Weights of a small audio captioner.
Data: 39062 training examples, 8.2 epochs.
Rows from block 6 of the audio encoder of a small audio captioner, named by matrix and row number. Rows with one number within an expert belong to one neuron, the router's apart. Each number is 128 + 32 x the weight over its row's rms, rounded and kept within 0 to 255. All counts start at 0.
Before each expert's rows are labels from the 100 clips, of 14976, where the router gives the expert most weight on average: "top examples" is what is common among them; "lies over" is the class under the peak. Only what is clearly more common there than usual is listed. The data: synthesized solo parts of chorales (CocoChorales).
# router: router (encoder.blocks.6.mlp.router.weight, 16x160), inputs 54-107
# up: expert up (encoder.blocks.6.mlp.up, 16x160x160), inputs 54-107
# down: expert down (encoder.blocks.6.mlp.down, 16x160x160, transposed), outputs 54-107

# expert 10
top examples: note D4; viola
lies over: D4
router.10 [137  96 116  71 152 138  86 133 134 178 155 167 139 108 128 115 146 109 110 117  63 112 105  94 116 201  84 155 101  56 193  95 137 138  86 123 153 107 147 104 135 122  69 105 124 130 134 143 120 135  90  90  74 145]
up.0 [106 153 138 157  97 117 119 144  90 165  61 180 111 162 148 167 124 154 121  88 171  79 178  84 106  81 155  68 166 111 106 102 131 173 117  99 100 164  75  90 149 133 123 112 207 120  86 181 130 125 131 127 171 150]
down.0 [180 164 126 160 128  82 171  81 199 156  69 139 156 174 141 120 126 176  81 126 160 175 166 112 134  80 172 145 172 122 123 151 150 118 120 154 105 149 137 181 147 120 133 143 191 130  81 148  85 132 126  81 107 146]
up.1 [ 81 131  96  97 129 151  88 114 167 189 179 150 141 127 116 116 105 161 184 137 118 168 120 109 119 151 116 158 119 108 153  57  54  88 116 142 100 141 124 144 105 137  85 118  96  69 175 149 129 166  87 154  40  89]
down.1 [127 118 124 116 160 156  95 129  83 183 216 149 159 140 142 105 132 149 135 135 131 126 104  52 148 242 140 131 107 102 193 179 137 157 114  86 156 137 110 101 117 111 156 145 128 134 144  94 117  84 112 102 122 113]
up.2 [113 120 116 136  96 127 148 138 139 131 158  74 136 112 158  74 115 118 123  97 154 109 134 134 100  82 161 143 190 141  98 169 170 152 111 130 153  61  54 143 133  89 122 148 112  91 160  88  98 142 143 140 160 130]
down.2 [112 143 175 128  62 142 113 153 185 127 110 160 116 146 193  90 141 136  84 100 122 192  82 146  87  80 163  91 119 132  57 128 123 184 175 165 101 150 130 116 121 112 151 113 134 131 123 117  98 127 125  79 100 197]
up.3 [168 181 166 149 169 124 188 168 177  51 120 116 121 103 158 127 157 131  73 185 157 117 147 196 141 117 127  98 165 163 109 139 106 160 179 114 111 149 104 126 132 187 125 132 100 161  93 126 111 124 144 151 126 173]
down.3 [ 94  85 149  87 144 180 136 137  88 157 119 150 135 140 165 125 129 168 130 118 119 102 102  20 128 147  57 136 177  91 192 120 145  78 142 122 162 142 147 119  87  94  75 183 128  80  86 148 137 101 128 110 164 134]
up.4 [154  97 130 138 161 171 132 168 173  28 129 117  92 105 142 166 115  66  82 112 119 147  80 173  89 129  97 113 158 122 120 128  85 142 112  93  96 137 139 125 139 113 133 139 136 159 105 137  98 173 156 124 139 125]
down.4 [ 97 125 134  99 201 156  92 198  64 102 114 119 115 160 140 105 122 128 152 146 188 116 155  98 144 181 146 132 145 112 154 122 148  76  93 137 147 116  88 151 137  76  83  98 199  96 119 166  92 133 122 149 145 124]
up.5 [138 136 169 177  96  67 117 138 136 101 134 115 145 127  57 149 134 149 152 127 121  65 110 184 155 152 141  81 185 112 117  87 129 113 113 172 177 109 118  89 167 128 114 155 153 183 137 131 110 120 143 134  75 131]
down.5 [124 166 176 144 115 205  78 120 106 147  92  88 138  98 133 150  79 156 153 118  80 117 142 148 154  44 100 154  79 147  88 111 111 183 104 153 110 207 144 174 178 129 127 182 114 148 150 182 133 141  91 157 125 165]
up.6 [142 131 120 110 141  76 107 105 101 183 159 151 101 127 148 112 126 157 151 133  70 161 119  77 115 179 107 131 113  82 179  73 103  63 107  95 161 123 114 144 148 140 115 104  87 127 143  94 136 125  83 131  93 108]
down.6 [ 90 135 132 149 177 146 126 116 107 166 175 181 148 138 149 132  99 144 157 163  88  73 136  93 132 212 104 106 104 134 163 173 129 116 114  76 132 130 137  90 129 114  86 130  94  83 138 111 149 103 165 137 129  70]
up.7 [178 153 119 143 119 137 102 129 142 137 104 141 123 147 154 124 130 155 123 106 114  96 183 147  89  75  78 160  98 129  75 132 118 139 113 104 107 142 146  93 153 150 193 111 220 130 106 138 152 147  91  65 118 139]
down.7 [207 141 129 182 151 123 120 129 184 133  97 120 182 105 145 126 127 133 124  98 194 162 123 144 188 104 173  98 160 129 138 151 122 121  94 139 122 139  87 140 155 160 151 167 170 172  81 112 137  92 125 113  59 171]
up.8 [140 104 172 115 139 119 119 132 173 108 171 119 159 111  94 174 197 111 171 114 144 159  98 106 111 113 165 101 157 157  56 160 145 175 138 151 131 128 150 112 113 182 159 124  83 154  77  99 160 118 163 140 109 131]
down.8 [ 83 178 102 111 111 123 137 107 124 154 145 174  82 145 169 128 190 140  99 151 132 182 124 160  89 159 162 113 110 148 128 153 135  81  86  87 123 121 155  95 126 101 181 177  88  69 103 113 112 158 139 144 161 103]
up.9 [109 175 114 158 130 180 117 148 140 158 144 149 101 139 138 115 102 101 143  91 168 108  85 130 136 111 168 115 152 146 142 153 138 172 179 143 178 154  87 160 132  71 112 145 166 110  69 146 132  53 140  87 177  91]
down.9 [160 193 147 165 132 130  99  95 226 110  87  75 114 104 169 114  93 139 184 174 146 149 125 118 171  76 112 132 137 158 116 124 179 103 115 119 113 120 149 120 167 140 139 134 141 174 106 110  73 149 111 155 112 148]
up.10 [125 102 159 113 104 137 181 120 134 107 184 119  97  63 144 173 123 158  70 161 116 107  93 110 115 111 130 153 122 154 105 149 154 107  56  98  73  79 153 214 112 127  83 123 142 135 106  65 119  92 182 143 144 139]
down.10 [110 167  98  88 100 113  71 156 151 129 137 125 149 145  73 140 172  83 112 113 177 147 132 208  88 128 150 100 125 153  70 128 151 152  96 160 122  90 132 129 142 115 143 117 102 120 141 108 101 137 191 132 114 149]
up.11 [154 105 131  64 159 114  66 122 118 201 141 125  81 130 130 136 154 128 159 164  94 173 152 113 131 172 103 121 103 122 140  56 131 101 112 107 164  92  90 119  95 182  93 140 141 116 160 128 130 126 116 128  65  99]
down.11 [ 82  77 128 110 165 128 154 119 140 180 128 157 147 123 126 115 114 121 142 152 108 100 129  81 149 237 154 158 152 154 169 145 144 138 126 130 110 122 130  87 149  57 128 145 109 135 169 136 132 119 152 142 131  63]
up.12 [130 119 151 144  70 187 126 164 172  70 173  69 155 131 104 178 155 123 153  96 169  93  80 119 110 112 138 108 126 106  49 125 139 109 135 164  81 116 107 151 146 149 175 158 180 150 139 100 116  82 165 143  88 156]
down.12 [138 123  92 121 108 107  75 114 112 117 204 119 139  99 181 143 136 162  86 124 118 102 113 146 127  66  68 117 142 216 136 119 139 118  93 171 144 173 154 123 162 169 111 131  94 169 117 156 149 177 112 114 126 147]
up.13 [111 100 182 133  99  89 191 119 125  54 124 139  95 128  49 109  97  98 166  55 105 103  97 165 106 116 132  99 143 151  90 185 146 149 137 175 108 127 141 121 114 176 175 175 152 182  80 108 167  85 220  99 124 133]
down.13 [ 88 194 119  72 106  92 121 136 144  69 135 161 152 108 128 148 138  83 150 124 129 167  67 156 107 137 133 132 132 135  90 158 167 182 135 165 121 130 128 133 129 150 112 152  91 174 173 124 137 170 161 144 104 173]

# expert 7
top examples: note A#4; horn
lies over: A#4; silence
router.7 [141 122 107 130 126 171 161 120 142 100 147 127 145 160 146 104 101 177 114 111 177 131 143 161 119  84 145 165 138 119  86 180 180 141 113 151 157 148 226 108 133  55 141 126  97 129 137 110  87 121 139 139 169 152]
up.0 [150 177  99 135  95 164 109 136 126 161 155  88 173 145  74 155 167 104 140  96  84 153 118 178 101 152 108 157 166  95 156  73 152 129  39 117 146 115 144 109 124 132 132 117  74  52 124  94 134 127  91  83 111  68]
down.0 [176 108 179 147 120 152 118 122 147 103 109 127 190 145 163 130 122 112  64 149  53 133  75 100 113 109 155 174 116 161 154 133 157 119 142 137 140 130 124 125 117 141 133 107 110 121 111 105 155 151 152 105 168 103]
up.1 [171 199 139 117  86  98 122 170 146  94 170 153 112 133 111 179 155  53 116 171 142 167  92 139 140 121  63 137 168 146 145 104 103 145 120  55 148 133  94  75 130 150 120 172 175 126 108  76 132 107 126 146 104  84]
down.1 [147 100 211 103 155 136 139 123  68 138 136 106 136  27 158 119 144 125 150  98  78 145 106 125 113 154 141  82 161 108  84 100  87 125  74 183 135 177 114 133 129 108 104 133 115  99  77 103 140 173 211 119 107  27]
up.2 [155  81 138 175 189  48 165 136 170 124  97 167 123 143 149 138 112 119 170 148 136 165 155  66  54 179 174 174  69  95 116 135  90 145 109 101 186 136  83 102 134 171 118 110 108 144 170 127 152 121 134 134 124 115]
down.2 [ 91 163  62 110  95 114 126 144 163 166 118  80  74 113 149  82 120 141 153 212  75 166 137 125 133 139 100  92 108 117 129 119 138  57 114 130 123 104 116 134 114 110 145 100  71  95 113 101 166 135 152  95 123 143]
up.3 [180 153 140 114 141 149 140 154 117 123 106  77  85 149 162  90 121 125 109 174 182 172  90 107 154 170 100 182  88 162 127 178  86 135 175 115 133  81 112 183 136 128 159 101 167 176 153  66 101 106 117 150 142 102]
down.3 [148 167 157 115  78 157 113 142 143  59 137  54 167 106 113 131 143  86 139 100 153 123 115 114 193 167 151  72 146  92 157 159 171 147 219 101 159 135 145 149  90 133 133 135 104 142 138 102 164  42  97  90 153 159]
up.4 [178 109 153 136 171 139 106 125  69 110 175 117  74 143 126 174 110  84 127 163 125  71 133 134 161 135 125 120 126  68 175 121  81  99 199  96 162 122  84 139 174 106  69 145 159 159 116 127 154 194 113 124 115 146]
down.4 [ 71 166 164 162 112 173 108 154 137 151 131 122 137  94 150  81 129 103 137 149 189 125  79 128 144 143  90 124 128 127 147 109 132  59 167 124  79 154  91  82  72 113 104  67 125 181 169  90 174 134 125 119 170 148]
up.5 [158 142 114 121 180 118 159 101  71  95 131 159  93 130 142  99 149 111 116 101  90  89 197  85 104 196 109 145 117 131 154 114 109  59 157 114 144 151 146 128 114 138 115 148 207 141  83 164 119 182  81  80 162  94]
down.5 [174  99 190 154 108 147  84 144 128  94  92  88 107  84 135 134 122 104 119 112 100 167 158 119 152  35 137 158 148  79  74  90 109  88 134 155 111 126 121 157 162 161 112 111 133 139 140 122 148 152 131 146 134 176]
up.6 [117 148 101  95 185  83 107 127 153 198 151 197 136 140 123 106 154  72 154  50 122 142 172  96 101 196  83 141  98 146 166 120 144 115 104 138 180 161 124 165 121 125 124  84 123  52 121 139 149 103 165 105 184  94]
down.6 [137 124 132 120 164 131  82 122 185 134 112 133 180  96 150 194 126 153 121 156 144 119 172 128 100 117 112 184 175 131 112 145 136 115  77 161 110 171 123 134 145 105 201 148 101 137 125 101 183 118 106 135  96 104]
up.7 [202 165 124 129  98 145 141 135 115  91 129 156  84 158 180 173 123 132 124  91 133  50 143 110 171 128 153  95  99 108 143 110 122 108 126 177 127 139 127 151 113 160 155 141 128 123 128  74 195 112  70 120 105 109]
down.7 [151 154 154 173  90  93 153 228 149  90 107  95 150 141  85 127 141 114 123 130 112 147  37 136 128 129  90 128  37 120 163 165 128 174 119 158 130 151 114 136 151 150 160 145 130 175 137 107 198 105 121 135 182 179]
up.8 [116 100 138 112  96 114  89 171 125 117 182 114  95  71  95  51 209 119 151  78 126 121 126 116  62  95 110 155 152 169 121 105 136  89  77  73 128 128 191  92 127 100 127 121 149 145 104 114 153 130 145 168 131 108]
down.8 [155 138 213  78 150 162  92 140 139  87 146 151 120 176 123 157 154 118 129 122 132 128 152 126 186  98 167  97 103  80  88 127  99 141 188 145  95 158 167 109 104 133 110  96 143 129  79  94 130 141 169 110 115 118]
up.9 [134  92 104  74 151 164 144 139 120 113  81 130 167 110 164 126 138 102 138  90 126  72 137  61 125 173 124 106 128  70 174 121  98 116  96 142 157 164 148  70 157 101 157 127 165  66  63  87 118 133 200  94  93  82]
down.9 [ 81  99 111 149 153  87 112  74 109  78  63 109 164 106 134 130 125 122  81 131 114 129 154 136  95 128 138 109 127  59 146 149 117 138 125 133 139 193 159 102  96  90 128 136 138 159 136 165 145 139 163 168 131 170]
up.10 [134 149 135 165  84 131 125 124 161  92 153 104 115 183 195 126 203 113 163 193 108 136 152 122 130 119  96 109 157 107 128 168 170 136 148  66 101 110 114 108 137 197 111  68 107 143 161 134 134  95 167 162 165  72]
down.10 [137 108 156 104  50 117  95 146 156 128 123 102 149  92  72  95 101 160 122 155 111 163  97 143 163 108 140 151 119 103 134 116 175 138 116 138 156 115 103 112 125  58  87 137 131 132 132  89 142  59 141 115 118 116]
up.11 [ 82 129 138 145 119 117 151 111 149 195  93 136 100 158 110  60 110 193 130 162 104 138  99 131 112  75 145 115 107 110 166 119 103 171  89 123  72  76 129 192 109 165  74  98 136 199 188 118 138 109 163 146 144 149]
down.11 [146 112 107 118 127 160 131 134  65 145 154 125 144 127 184 120 150 172 137 190 116 121 126  74 142 129 138 104 122 108 188 148 214 115  98 152 142 123  89 125 117  61 145 106 103  89 121  72 144 119  73 104  59  67]
up.12 [ 93 100  66 107 110 109 139  43 180 158 109  95 129 169 178 126 138 148 116 213 109 155 133 152 133 128 139 165 109  95 131 176 149 137 164 109  92 157  43 150 112 136 138 149 169 169 174 116 115 108 112 139 102 131]
down.12 [ 91 117 128 103 111 192 130 152 153 139 128 146  92 139 106 123 142  76 132  97 141 132 145 127 210 104 170 171  55  89 121 143 137 140 158  91 144 113  89 159 146 125 134 122 110 102  66 127  57  53 113 167  91 100]
up.13 [119 108 107 107 158 143 150  69  96 152 122 152 170 131 127 163 118 131 139 120 114 114 157  55 126  99 139  90 128  44 177 116 152 155 141 143 193 174 150 133 200 110 120 169 154 112 127 132 183  84 146 138 133 180]
down.13 [163 126 117 130 150  99 158  55 165 135 137 141 107  72 115 113 116 134  87 123 109 113 144 145 107 167  98 101 109  62 198 137 166 135  66 163 121 124 124 165  97 145 162 121 151 136 151 151 143 139 156 101 102 108]

# expert 3
top examples: note F#3; bassoon; note G#3; note B3
lies over: F#3
router.3 [110 153 113 113 162  77  90 100 141 139 116 142 101 134 135 132 116 181  73 159 218 163 170 201 139  77 109  91 172  85  81 103 102  72 151 156 143 165 185 145 129 134 127 180 130 117  91  93 128 135 107 174 129 133]
up.0 [123 139 127 199 144  85 103 109 109 157 137 133 124 143  92 150 173 133  88 155 176 144 142 116 138 106  87  73 155  29 109 115  71 145 161 112 145 136 123 105 211 190 115 174 134 126 105 103 155 192  80 164  65 100]
down.0 [235 163 153 110 114 127 101 148 149 186 110 144 114 143 109 158  63 187 117 180 156 140 168  95 112 112 122  86 193 110 153 118  73 104 149 134 174 142 135 173 163 165  93 150 130 224  66 106 130 140  63 159 174 121]
up.1 [181 157 173 103 137  84 139 150 115  84 100 136 128  74 144 104 115 116 165 137 138  94 123 122 136 112  93 137  96 155 181 145 142 139 166 113 131 128 155  50 149 169 163 136 131 245 118 152 176 160 141 183 140 163]
down.1 [152 131 112 157 144 103 169  89 159 147 124 122 142 111  84 135 123 128 103  70  52 184 112 164 110 100 133 164 136 114 164 139 116 141 104 154 189 100 154 128 104 176 157 145  84  83 112 126  91 144 132 199 159 168]
up.2 [105 142 134 175 170 117 125  92 129 139 129  64 108 157  74 121 102 161 151 144 181 122 211  90 143 190 146  95 160 106 104 131  72 136 119 159  41  76 125 202 138 112 105  97 184 134 122 103 165 119 139  98  82  94]
down.2 [194 100 101 114  90 145 139  81  70 124 136  79 140 146 149 116  77 143  74 116 184 123 125  92 160 143 131 119 135 106 141 222 136 120 107  86 152 119 114 156 107  55 127 114 131  94  79  98 143  96 124  96  54 136]
up.3 [ 78 113 131 164  55 195 147 184 201  89 120  98 130 132 111  85  95 124 133 133 160 113 142 120 142 125 127 159 116 118  64 121 112 132  68 131  85 145  92 118 173 167 114  82 149 134 199 118 158 145 165 153 140 207]
down.3 [ 83 126 124  55  70 133  71 198 195 124 131 110 121  95 109  92 142 122 164 120  97 145 171 128 100 110 120 135 166 118  86 143 181 104 104 108 120  68  92 121 136 162  61 129 172 126 174 126 174 174 145  97 161 108]
up.4 [154  88 108 100 138  97 113 124 101 160  95 105 166 146 125 100 110 153 213 135 139  94 122 149 161 145 113 135 161 145 141 117 108  98  95 130 133  97 153 100 167  84  85 113 132 142 137 104  77 118 136 121  83 106]
down.4 [167 155 122 104 101 139 104 127 130 114 156 123 108 126  95 173 148 113 129 111 156  82 124 147 179 152 151 102 111 158 111 181 121 158 146 118 158 100 181 119 159 111  85 138 199 141  47  95 111 174  90 147  93 160]
up.5 [150 155 141 138 129 121 135 113 153  98 136  93 151  76 103  79 110 113 149 158  74 119 114 135 104 162 130 127 104 161 188 103 144 149 128 167 143 119 168 127 176 163 118 105 153 131 128  70 116 124 133 104 117 147]
down.5 [145 171 120 129  91 145 104 176 134 147 110 125 118 114 173 125 149 124 111  75 147 193 116 118 165  44 142 127 145 166 103 105 119 124  85 143 181 146 131 120 102 104  96  92  91  66 157 141 104  96 118 145 144 144]
up.6 [164  85 143 157  80  99 103 106 130 133 108  79  89  86  94 112 114 128 117 123 197  97 150 173 111 187  53 203 151 167 131 140 120 170 144 187 135 123 102 120 118 162 163 137 102 179 117 148 119 149 105  88 133 104]
down.6 [111  91 121 150 111 118 158 116 142 142 139  59 162  75 100  70 112 164  97 130 174  67  70 120 109 114 134 192 105 113 176 165 162 111 175 141 100 100 138 142 104 166 202  85 167 101 162 144 145 117 154  40 144 171]
up.7 [146 118 131 114 127 107 131 162  91 127 111 119 184 141 141 118 144 121 139 121 111 126 110 120 150 119 148 106 111 159 146 145 175 116 106  80 146 115 195  93 121 120  86 150 138 138 128 186 117 157 224  66  76 106]
down.7 [143 135  91 158  97 170 132 126  83  80 142 125 149  90 158 122 173 110 104 129 105 118 144 133 135 115  88 153  98 154 129 138 197 121 105 108 161 151 196 117 155  81 127 103 125 147 122  89 139  88 105 109 131 176]
up.8 [114 121 136 119  69 184 131 171 154 101 160 119  94 153 128  20  80  83 108 148 135 134 110  99  90 124  69 175 135 175 134 107 122  82 116  94 121 106 112  83 107 167 111 134 131  73 190 122 174 114  98 155 154 167]
down.8 [ 68 125 107 132  94 141  84 103 114 115 128 133  98 103 140 115 158 138 145 146  80 120 108 124 170 130 152 151 184 187 127 122 145 110  88  96  23 128 122 140 182 127  87 104 121 137 202 144 144 110 141  82  86 121]
up.9 [ 67 112 116 144  46 188 127 190 137 124 146 103 132 162 132  78 128  83 145  54 140 137 111 134 156 100  65 151 136 191 152  68 148  94 120 130  82 147 108 136 158 136  97  71 120 130 138 181 145 104 124 119 163  49]
down.9 [ 74 217 114 152 126  93 136  81 131  87  84 125 109 114 128 128 159 102 121 154  71 116 105 157 153  94 191 158  99 191  80 122 224  90  72 159 109 154 148 149 140 139 113 131 140 130 170 117 136 173 135 114  90 137]
up.10 [ 92 134 128 127  69 178 118 121 139 116 130 105 133  74 125 127 131 131 157 136  96 165  81 132 101 152 126 121 103  67 100 116 141 139 148 131  99 121 160 132 109 162  95 104 101 143 148 104 119 186 161 111  93 138]
down.10 [111 124 118  90 188  77 105 180 105 117 131 145 136 163 169 143 161  72 135 183  59 135 138 173 172 126 127 148 124 151 141 126 185 124 138 169 176 127 114 122 213 160  71 151 130 160 137 152 108 135 143 129  93 129]
up.11 [111 122 130 135  50 127 100 134 148 143 110 126  80  95 116 166 100 180 142  58 112 102  93 175 120  97  87 139 153  82 130 102  93 164 112 129 100 156  93  97 144 141 158 106 121 119 137 198 186 161 114 102 137 155]
down.11 [ 92 108 138  99  87 155  76 164 162 115  94 118  98  84 159 119 113 131 171 128  59 136 115 132 140 186 113 136  91 167 159 114 141 128  97  87 111 141 115 139 141 113 119  60 118  82 170  95 169  83 172 136  82 140]
up.12 [173 123 125 183 123 146 179 138 124 136 126 115 148 141  88 117  76  85 143 133 122  52 148 116 135 121  91 159 115 138 195 111 108 162 207  70 118 109 156 118 116 143 103  89 187 178 105 120 132  92 149  94 130  96]
down.12 [162 168 191 125 128 155 129 206 139 150 145 126 119 112 119 126 132  99 148 112  88  98 114 151 198 113 183 128 100 129 105 172 142 135  61 129 152 138 164 145  93  98  69 146 157 106 152 138 177 109 126 168 141 181]
up.13 [169  91 112 166 130  69 138 117 135 148 110 127 129 106 123 117  78 153 173 205 196 147 159 171 132 103 173 143 103 125 145 124 162 132 144 154 134  73 110 109 120 106  86 100 172 161 114 145 115 171 140 157  75 166]
down.13 [117 146 124 103 122 181 106 147 100 101 134 137 108  92 141 168 123  89   0 161 143 138  99  92  86  78  62 147 113 148  90 115 112 149 142 215 117 158 149 119 127 128 131 156 115  78 185 131 118 101 132 202 133 121]

# expert 4
top examples: horn; note C5; note D5
lies over: C5
router.4 [129 179 108 147 106 175 108 136 135 146 100 133 130 148 161  79 123 138  52 148 121 157  99 199 162 133 119 156 174 106  64 167 144 122 143 151 160 103 133 170 145  76 143 110  82  74 113 139  99  56 151 128 175 144]
up.0 [151 176 161 203 164 110 131  90 150 147 128 166  96 134 137 140 111 147 134 168  64 159  95 129 161 184 105 126 113 150 112 170 148  82 120  96 106 131  81 125 113 104 116 148  89 108  63  97  74  85 127 123 160 136]
down.0 [171 141  63  38 142  77 127 138 114 141 140 163  76 154 119 117 125 131 122 139 124  88 141 106  77  91 168 113 144 132 147 170 121  79 167 122 215 140  94 128  44 146 146 170 165 145 127  54 131 153  97 111 128  86]
up.1 [143 158 120 100 155  55 178 203 104 122 169 119 127 110 206 136 110  99 186 118 169 107 105 148  87 120 130 126 131 113 164 118 174  91 180  69 111 172  70 101 110 148 122 128 123 128 133 122  95 140 195 150 137 160]
down.1 [145 162 124 120 141 171 126 103 170 110  97 127 140 136 106  95 158 143 146  97  95 126  61 106 149 169 132  87  67 159 158 126 102 132  88 126 156  83 161 137 105 151 156 100 135 116 134 177  85  86 116 148 110 153]
up.2 [ 91  92 130  99 156 178  77 144 131 188 113 108  79 121  87  86  70 132 164 121 140 124 167 121 140 152 172 142 187 190 185  92 131 139 105 149 141  82 180 160 100 109 130  86 123 134 181 168 140 113 113  91 121  69]
down.2 [123 117 103 110 122 101  64 130  86 119 188 126 117 111 123 230 134 118 146 139 113 134 165  95 148 153  72 121 116 110  85 117 171 101 129 126 161 143 132 121 165  83 175 201  65 160  94  75 135 127 107 117 117 156]
up.3 [127  72 152  95 152 176 115 119  87 128 130 166 116 125 147 122  95 114 179  90 174 160 120 163  64 199 135 150  92 119 109 131 161 204 104  90 129 134  94  96 124 106 130 122 138 126 134 186 147 135 188 117 111 107]
down.3 [106 112 119 132 148  82 156 123  97 124 155 133 110 102 148 130 165 178 110 125  87 130 109 209  86 157 146 117 135 128 102 145 150  86  96 122 181 144 113 131  88 140 172 156 102 144 131 124 128 165 115 150 129 139]
up.4 [124 124  79 118 115 138 173  81 154  97 118 132 121 121 136 145 126 106  85 147 227 116  87  94 178 159 111 137 145 144  82 130 119 138 143 120 124  80 129  93 166 146  91 116 208 146 136 103 182 145 131 127 105 105]
down.4 [112 123 166 142 210 149 126 141 153 124 139 145 140 141 108 163 110  99 117 180 157 118 165 147 176  85 133 128 128 157 153  87  91 116 108  51 180 123 110 146 142 113 104 148 102 109 123 171 100 133 175 114 124 170]
up.5 [118  93 121 103 132 188  83 128 102 130 108  52 149 115 126  45 101 111 201 124 119  92 127 180 102 179 112 136 100 110 161  80 134 129 119  54 100 136 137  95 211 141 157 134 112 153 189 193 149 123 152 121 102 129]
down.5 [182  79 136 171 107 159 148 133  73 115 115 133 125  87  90 192  90 172  66 132 145 156 109 146 146  93 138 137  47  94 100 172 146 119 145 150 135  97 126 130 125 110 164 107  90  79 107 148 119 143 159 157 168 202]
up.6 [107 175 132 133 127 136  77 128 139 128  99 166  61 173 137  94 123  83 182 113  95 138  94 119 135 111 114 114 142 123 131 104 126 104  94  84 208  97 135 124 148 235  79 105 166 136 150 133 119 167 137 109 108 140]
down.6 [ 92 139 139 112 124 121 126 102  84  98 114 133 130  94 154 105 143 108 144 128 132 113 116 113  93 100 153 111 141 155  84 117 175  66 113  98 107  85 119  40 142 118  91 116  92 114 102 176 138 142 138  79 159 131]
up.7 [104 181 114 126 121  98  93 135  75 111  93 199  96 142 137 188 148 125 118  93  91 110 108 108 131 145 110 127  96 116 158 146 143  72 169  98  67 129 152 124 101 130 135  89 156  57  91 144  80 104 160 105 176 127]
down.7 [ 97 146 164 102 114 112 151 137 185 112 113 211  66 120 178 156 138 168 120 112 142 170 154 183  84 127 138  91 152  92 124 130 236  70  91 129 148 134 140 100  74 140 108 124 111  99 133  96 152 137 139 209 151 127]
up.8 [ 81 136  99 142 152 162 107 185 159 107 167  43 142 126 114 104 216 112 171 160  81  92 119 113 127 136 157  61 141 125 169 119 146 125 120 132 110  75 129 104  98 122 105 119 179 137 141 122 134  67 135 128  66 114]
down.8 [111  89 104 144 180 140 149 121 130  71 136 150 146 117 137 110 154 108  98 116 178  60  70 124 111 156 145 126 137 129  95 101 132 178 162 113 129 188 117  90 153 150  86 135 119  98  99 114 164 118 148 130 136 153]
up.9 [160 116 112 149 134 122 182 160 168 145 116 131 108 129 186 115 139 145  93  96 134  92 119 106 179 116 198 122 149 147 164 178  85  90 114 124  69 160  67  98 143  81 153 130 155 123 104 115 157 130 154 123  84 152]
down.9 [162 123 127  35 137  93 152 101 178 136 138  86 106 142 123 141 175  87 132 106 145 152 131 103 164 131 112 142  72 121 157 221 167 118 162 145 133 159  84 149  54  57 163 119 107 124 109  82 127 118 106 149 103 124]
up.10 [146 164 114  75 210 128  60 119  88 171 117  83  74  98 113 156 190 131 133 139 112 132 119 144  88 116 102 149  97 161 189 162 130 113 117 155 191 103 133 160  97 130 156  95 133 148 147 179 130 153 159  91 112  66]
down.10 [155 171 143 107 127  82 126 161 139 126 115 150  83  90 184 116 137 118 119 162 110 183 123 194  87 141  87 158 126 141  63 133 181 131 113 115 167  81 119  68 128 142 166 155 112 111 136 113 110 142 174 165 186 130]
up.11 [167 131 102  72 125 142  77 111  89 154  63  60  88  97  85  82  84 175  88  94 145  76 161 126 170  98 107 119 114 116 147 139  70 172 146 122 140 175 102 125 135 140 154 150 174 113 153  95 163 112  84  89 143 113]
down.11 [160 136 148 145 156 141  84 117  93  97 116  59 140  92  78 103  99 116 103 143 110 138 100  96 142  82  62 184  86 171 155 129 116 140 129 191 122 153 139 127 117  74 180 110 113 127 140 163 112 165 117 168 155 183]
up.12 [104 176 102 100 145 169 122 148 145 145 130 100 135  74 171 110 134  61 137 159 126 121 118 116 135 152 135  44 141  92 100 125 127 112  81  75 153 129 149 129 110 179  62  73 128 132 119 104 121  84  54 101 129  93]
down.12 [136 121 131 179 103 121 114 115 170 125  90 132 121 114  73 139 109  68 139 153 136 114 181 147 125 124 133 194 145 224 121 118 102 112 138 166 147 135 171 134 145  88 113 142 136  79  80 140 134 141 143 153 113 141]
up.13 [118 160 154 126 148 126 136 114 116 217  94 137 148 176 116 109  84 151  76 145 110 140 142 196 101 156  82 173 116 122 118  99  82 166 136 146 143 158  51 109 185 161 119 125 146 114 139 188 118 104 104 121 137 133]
down.13 [162 155 113 142 144 110 125  97  73 162  87 120 181 129 164 133 116 167 129 122 151 155 114  97 138  43  71 140 146 120 120 126 145 112 145 143 145  96  88 135 182 151 185 171 117 206 115 167 135 148  94 126 194 153]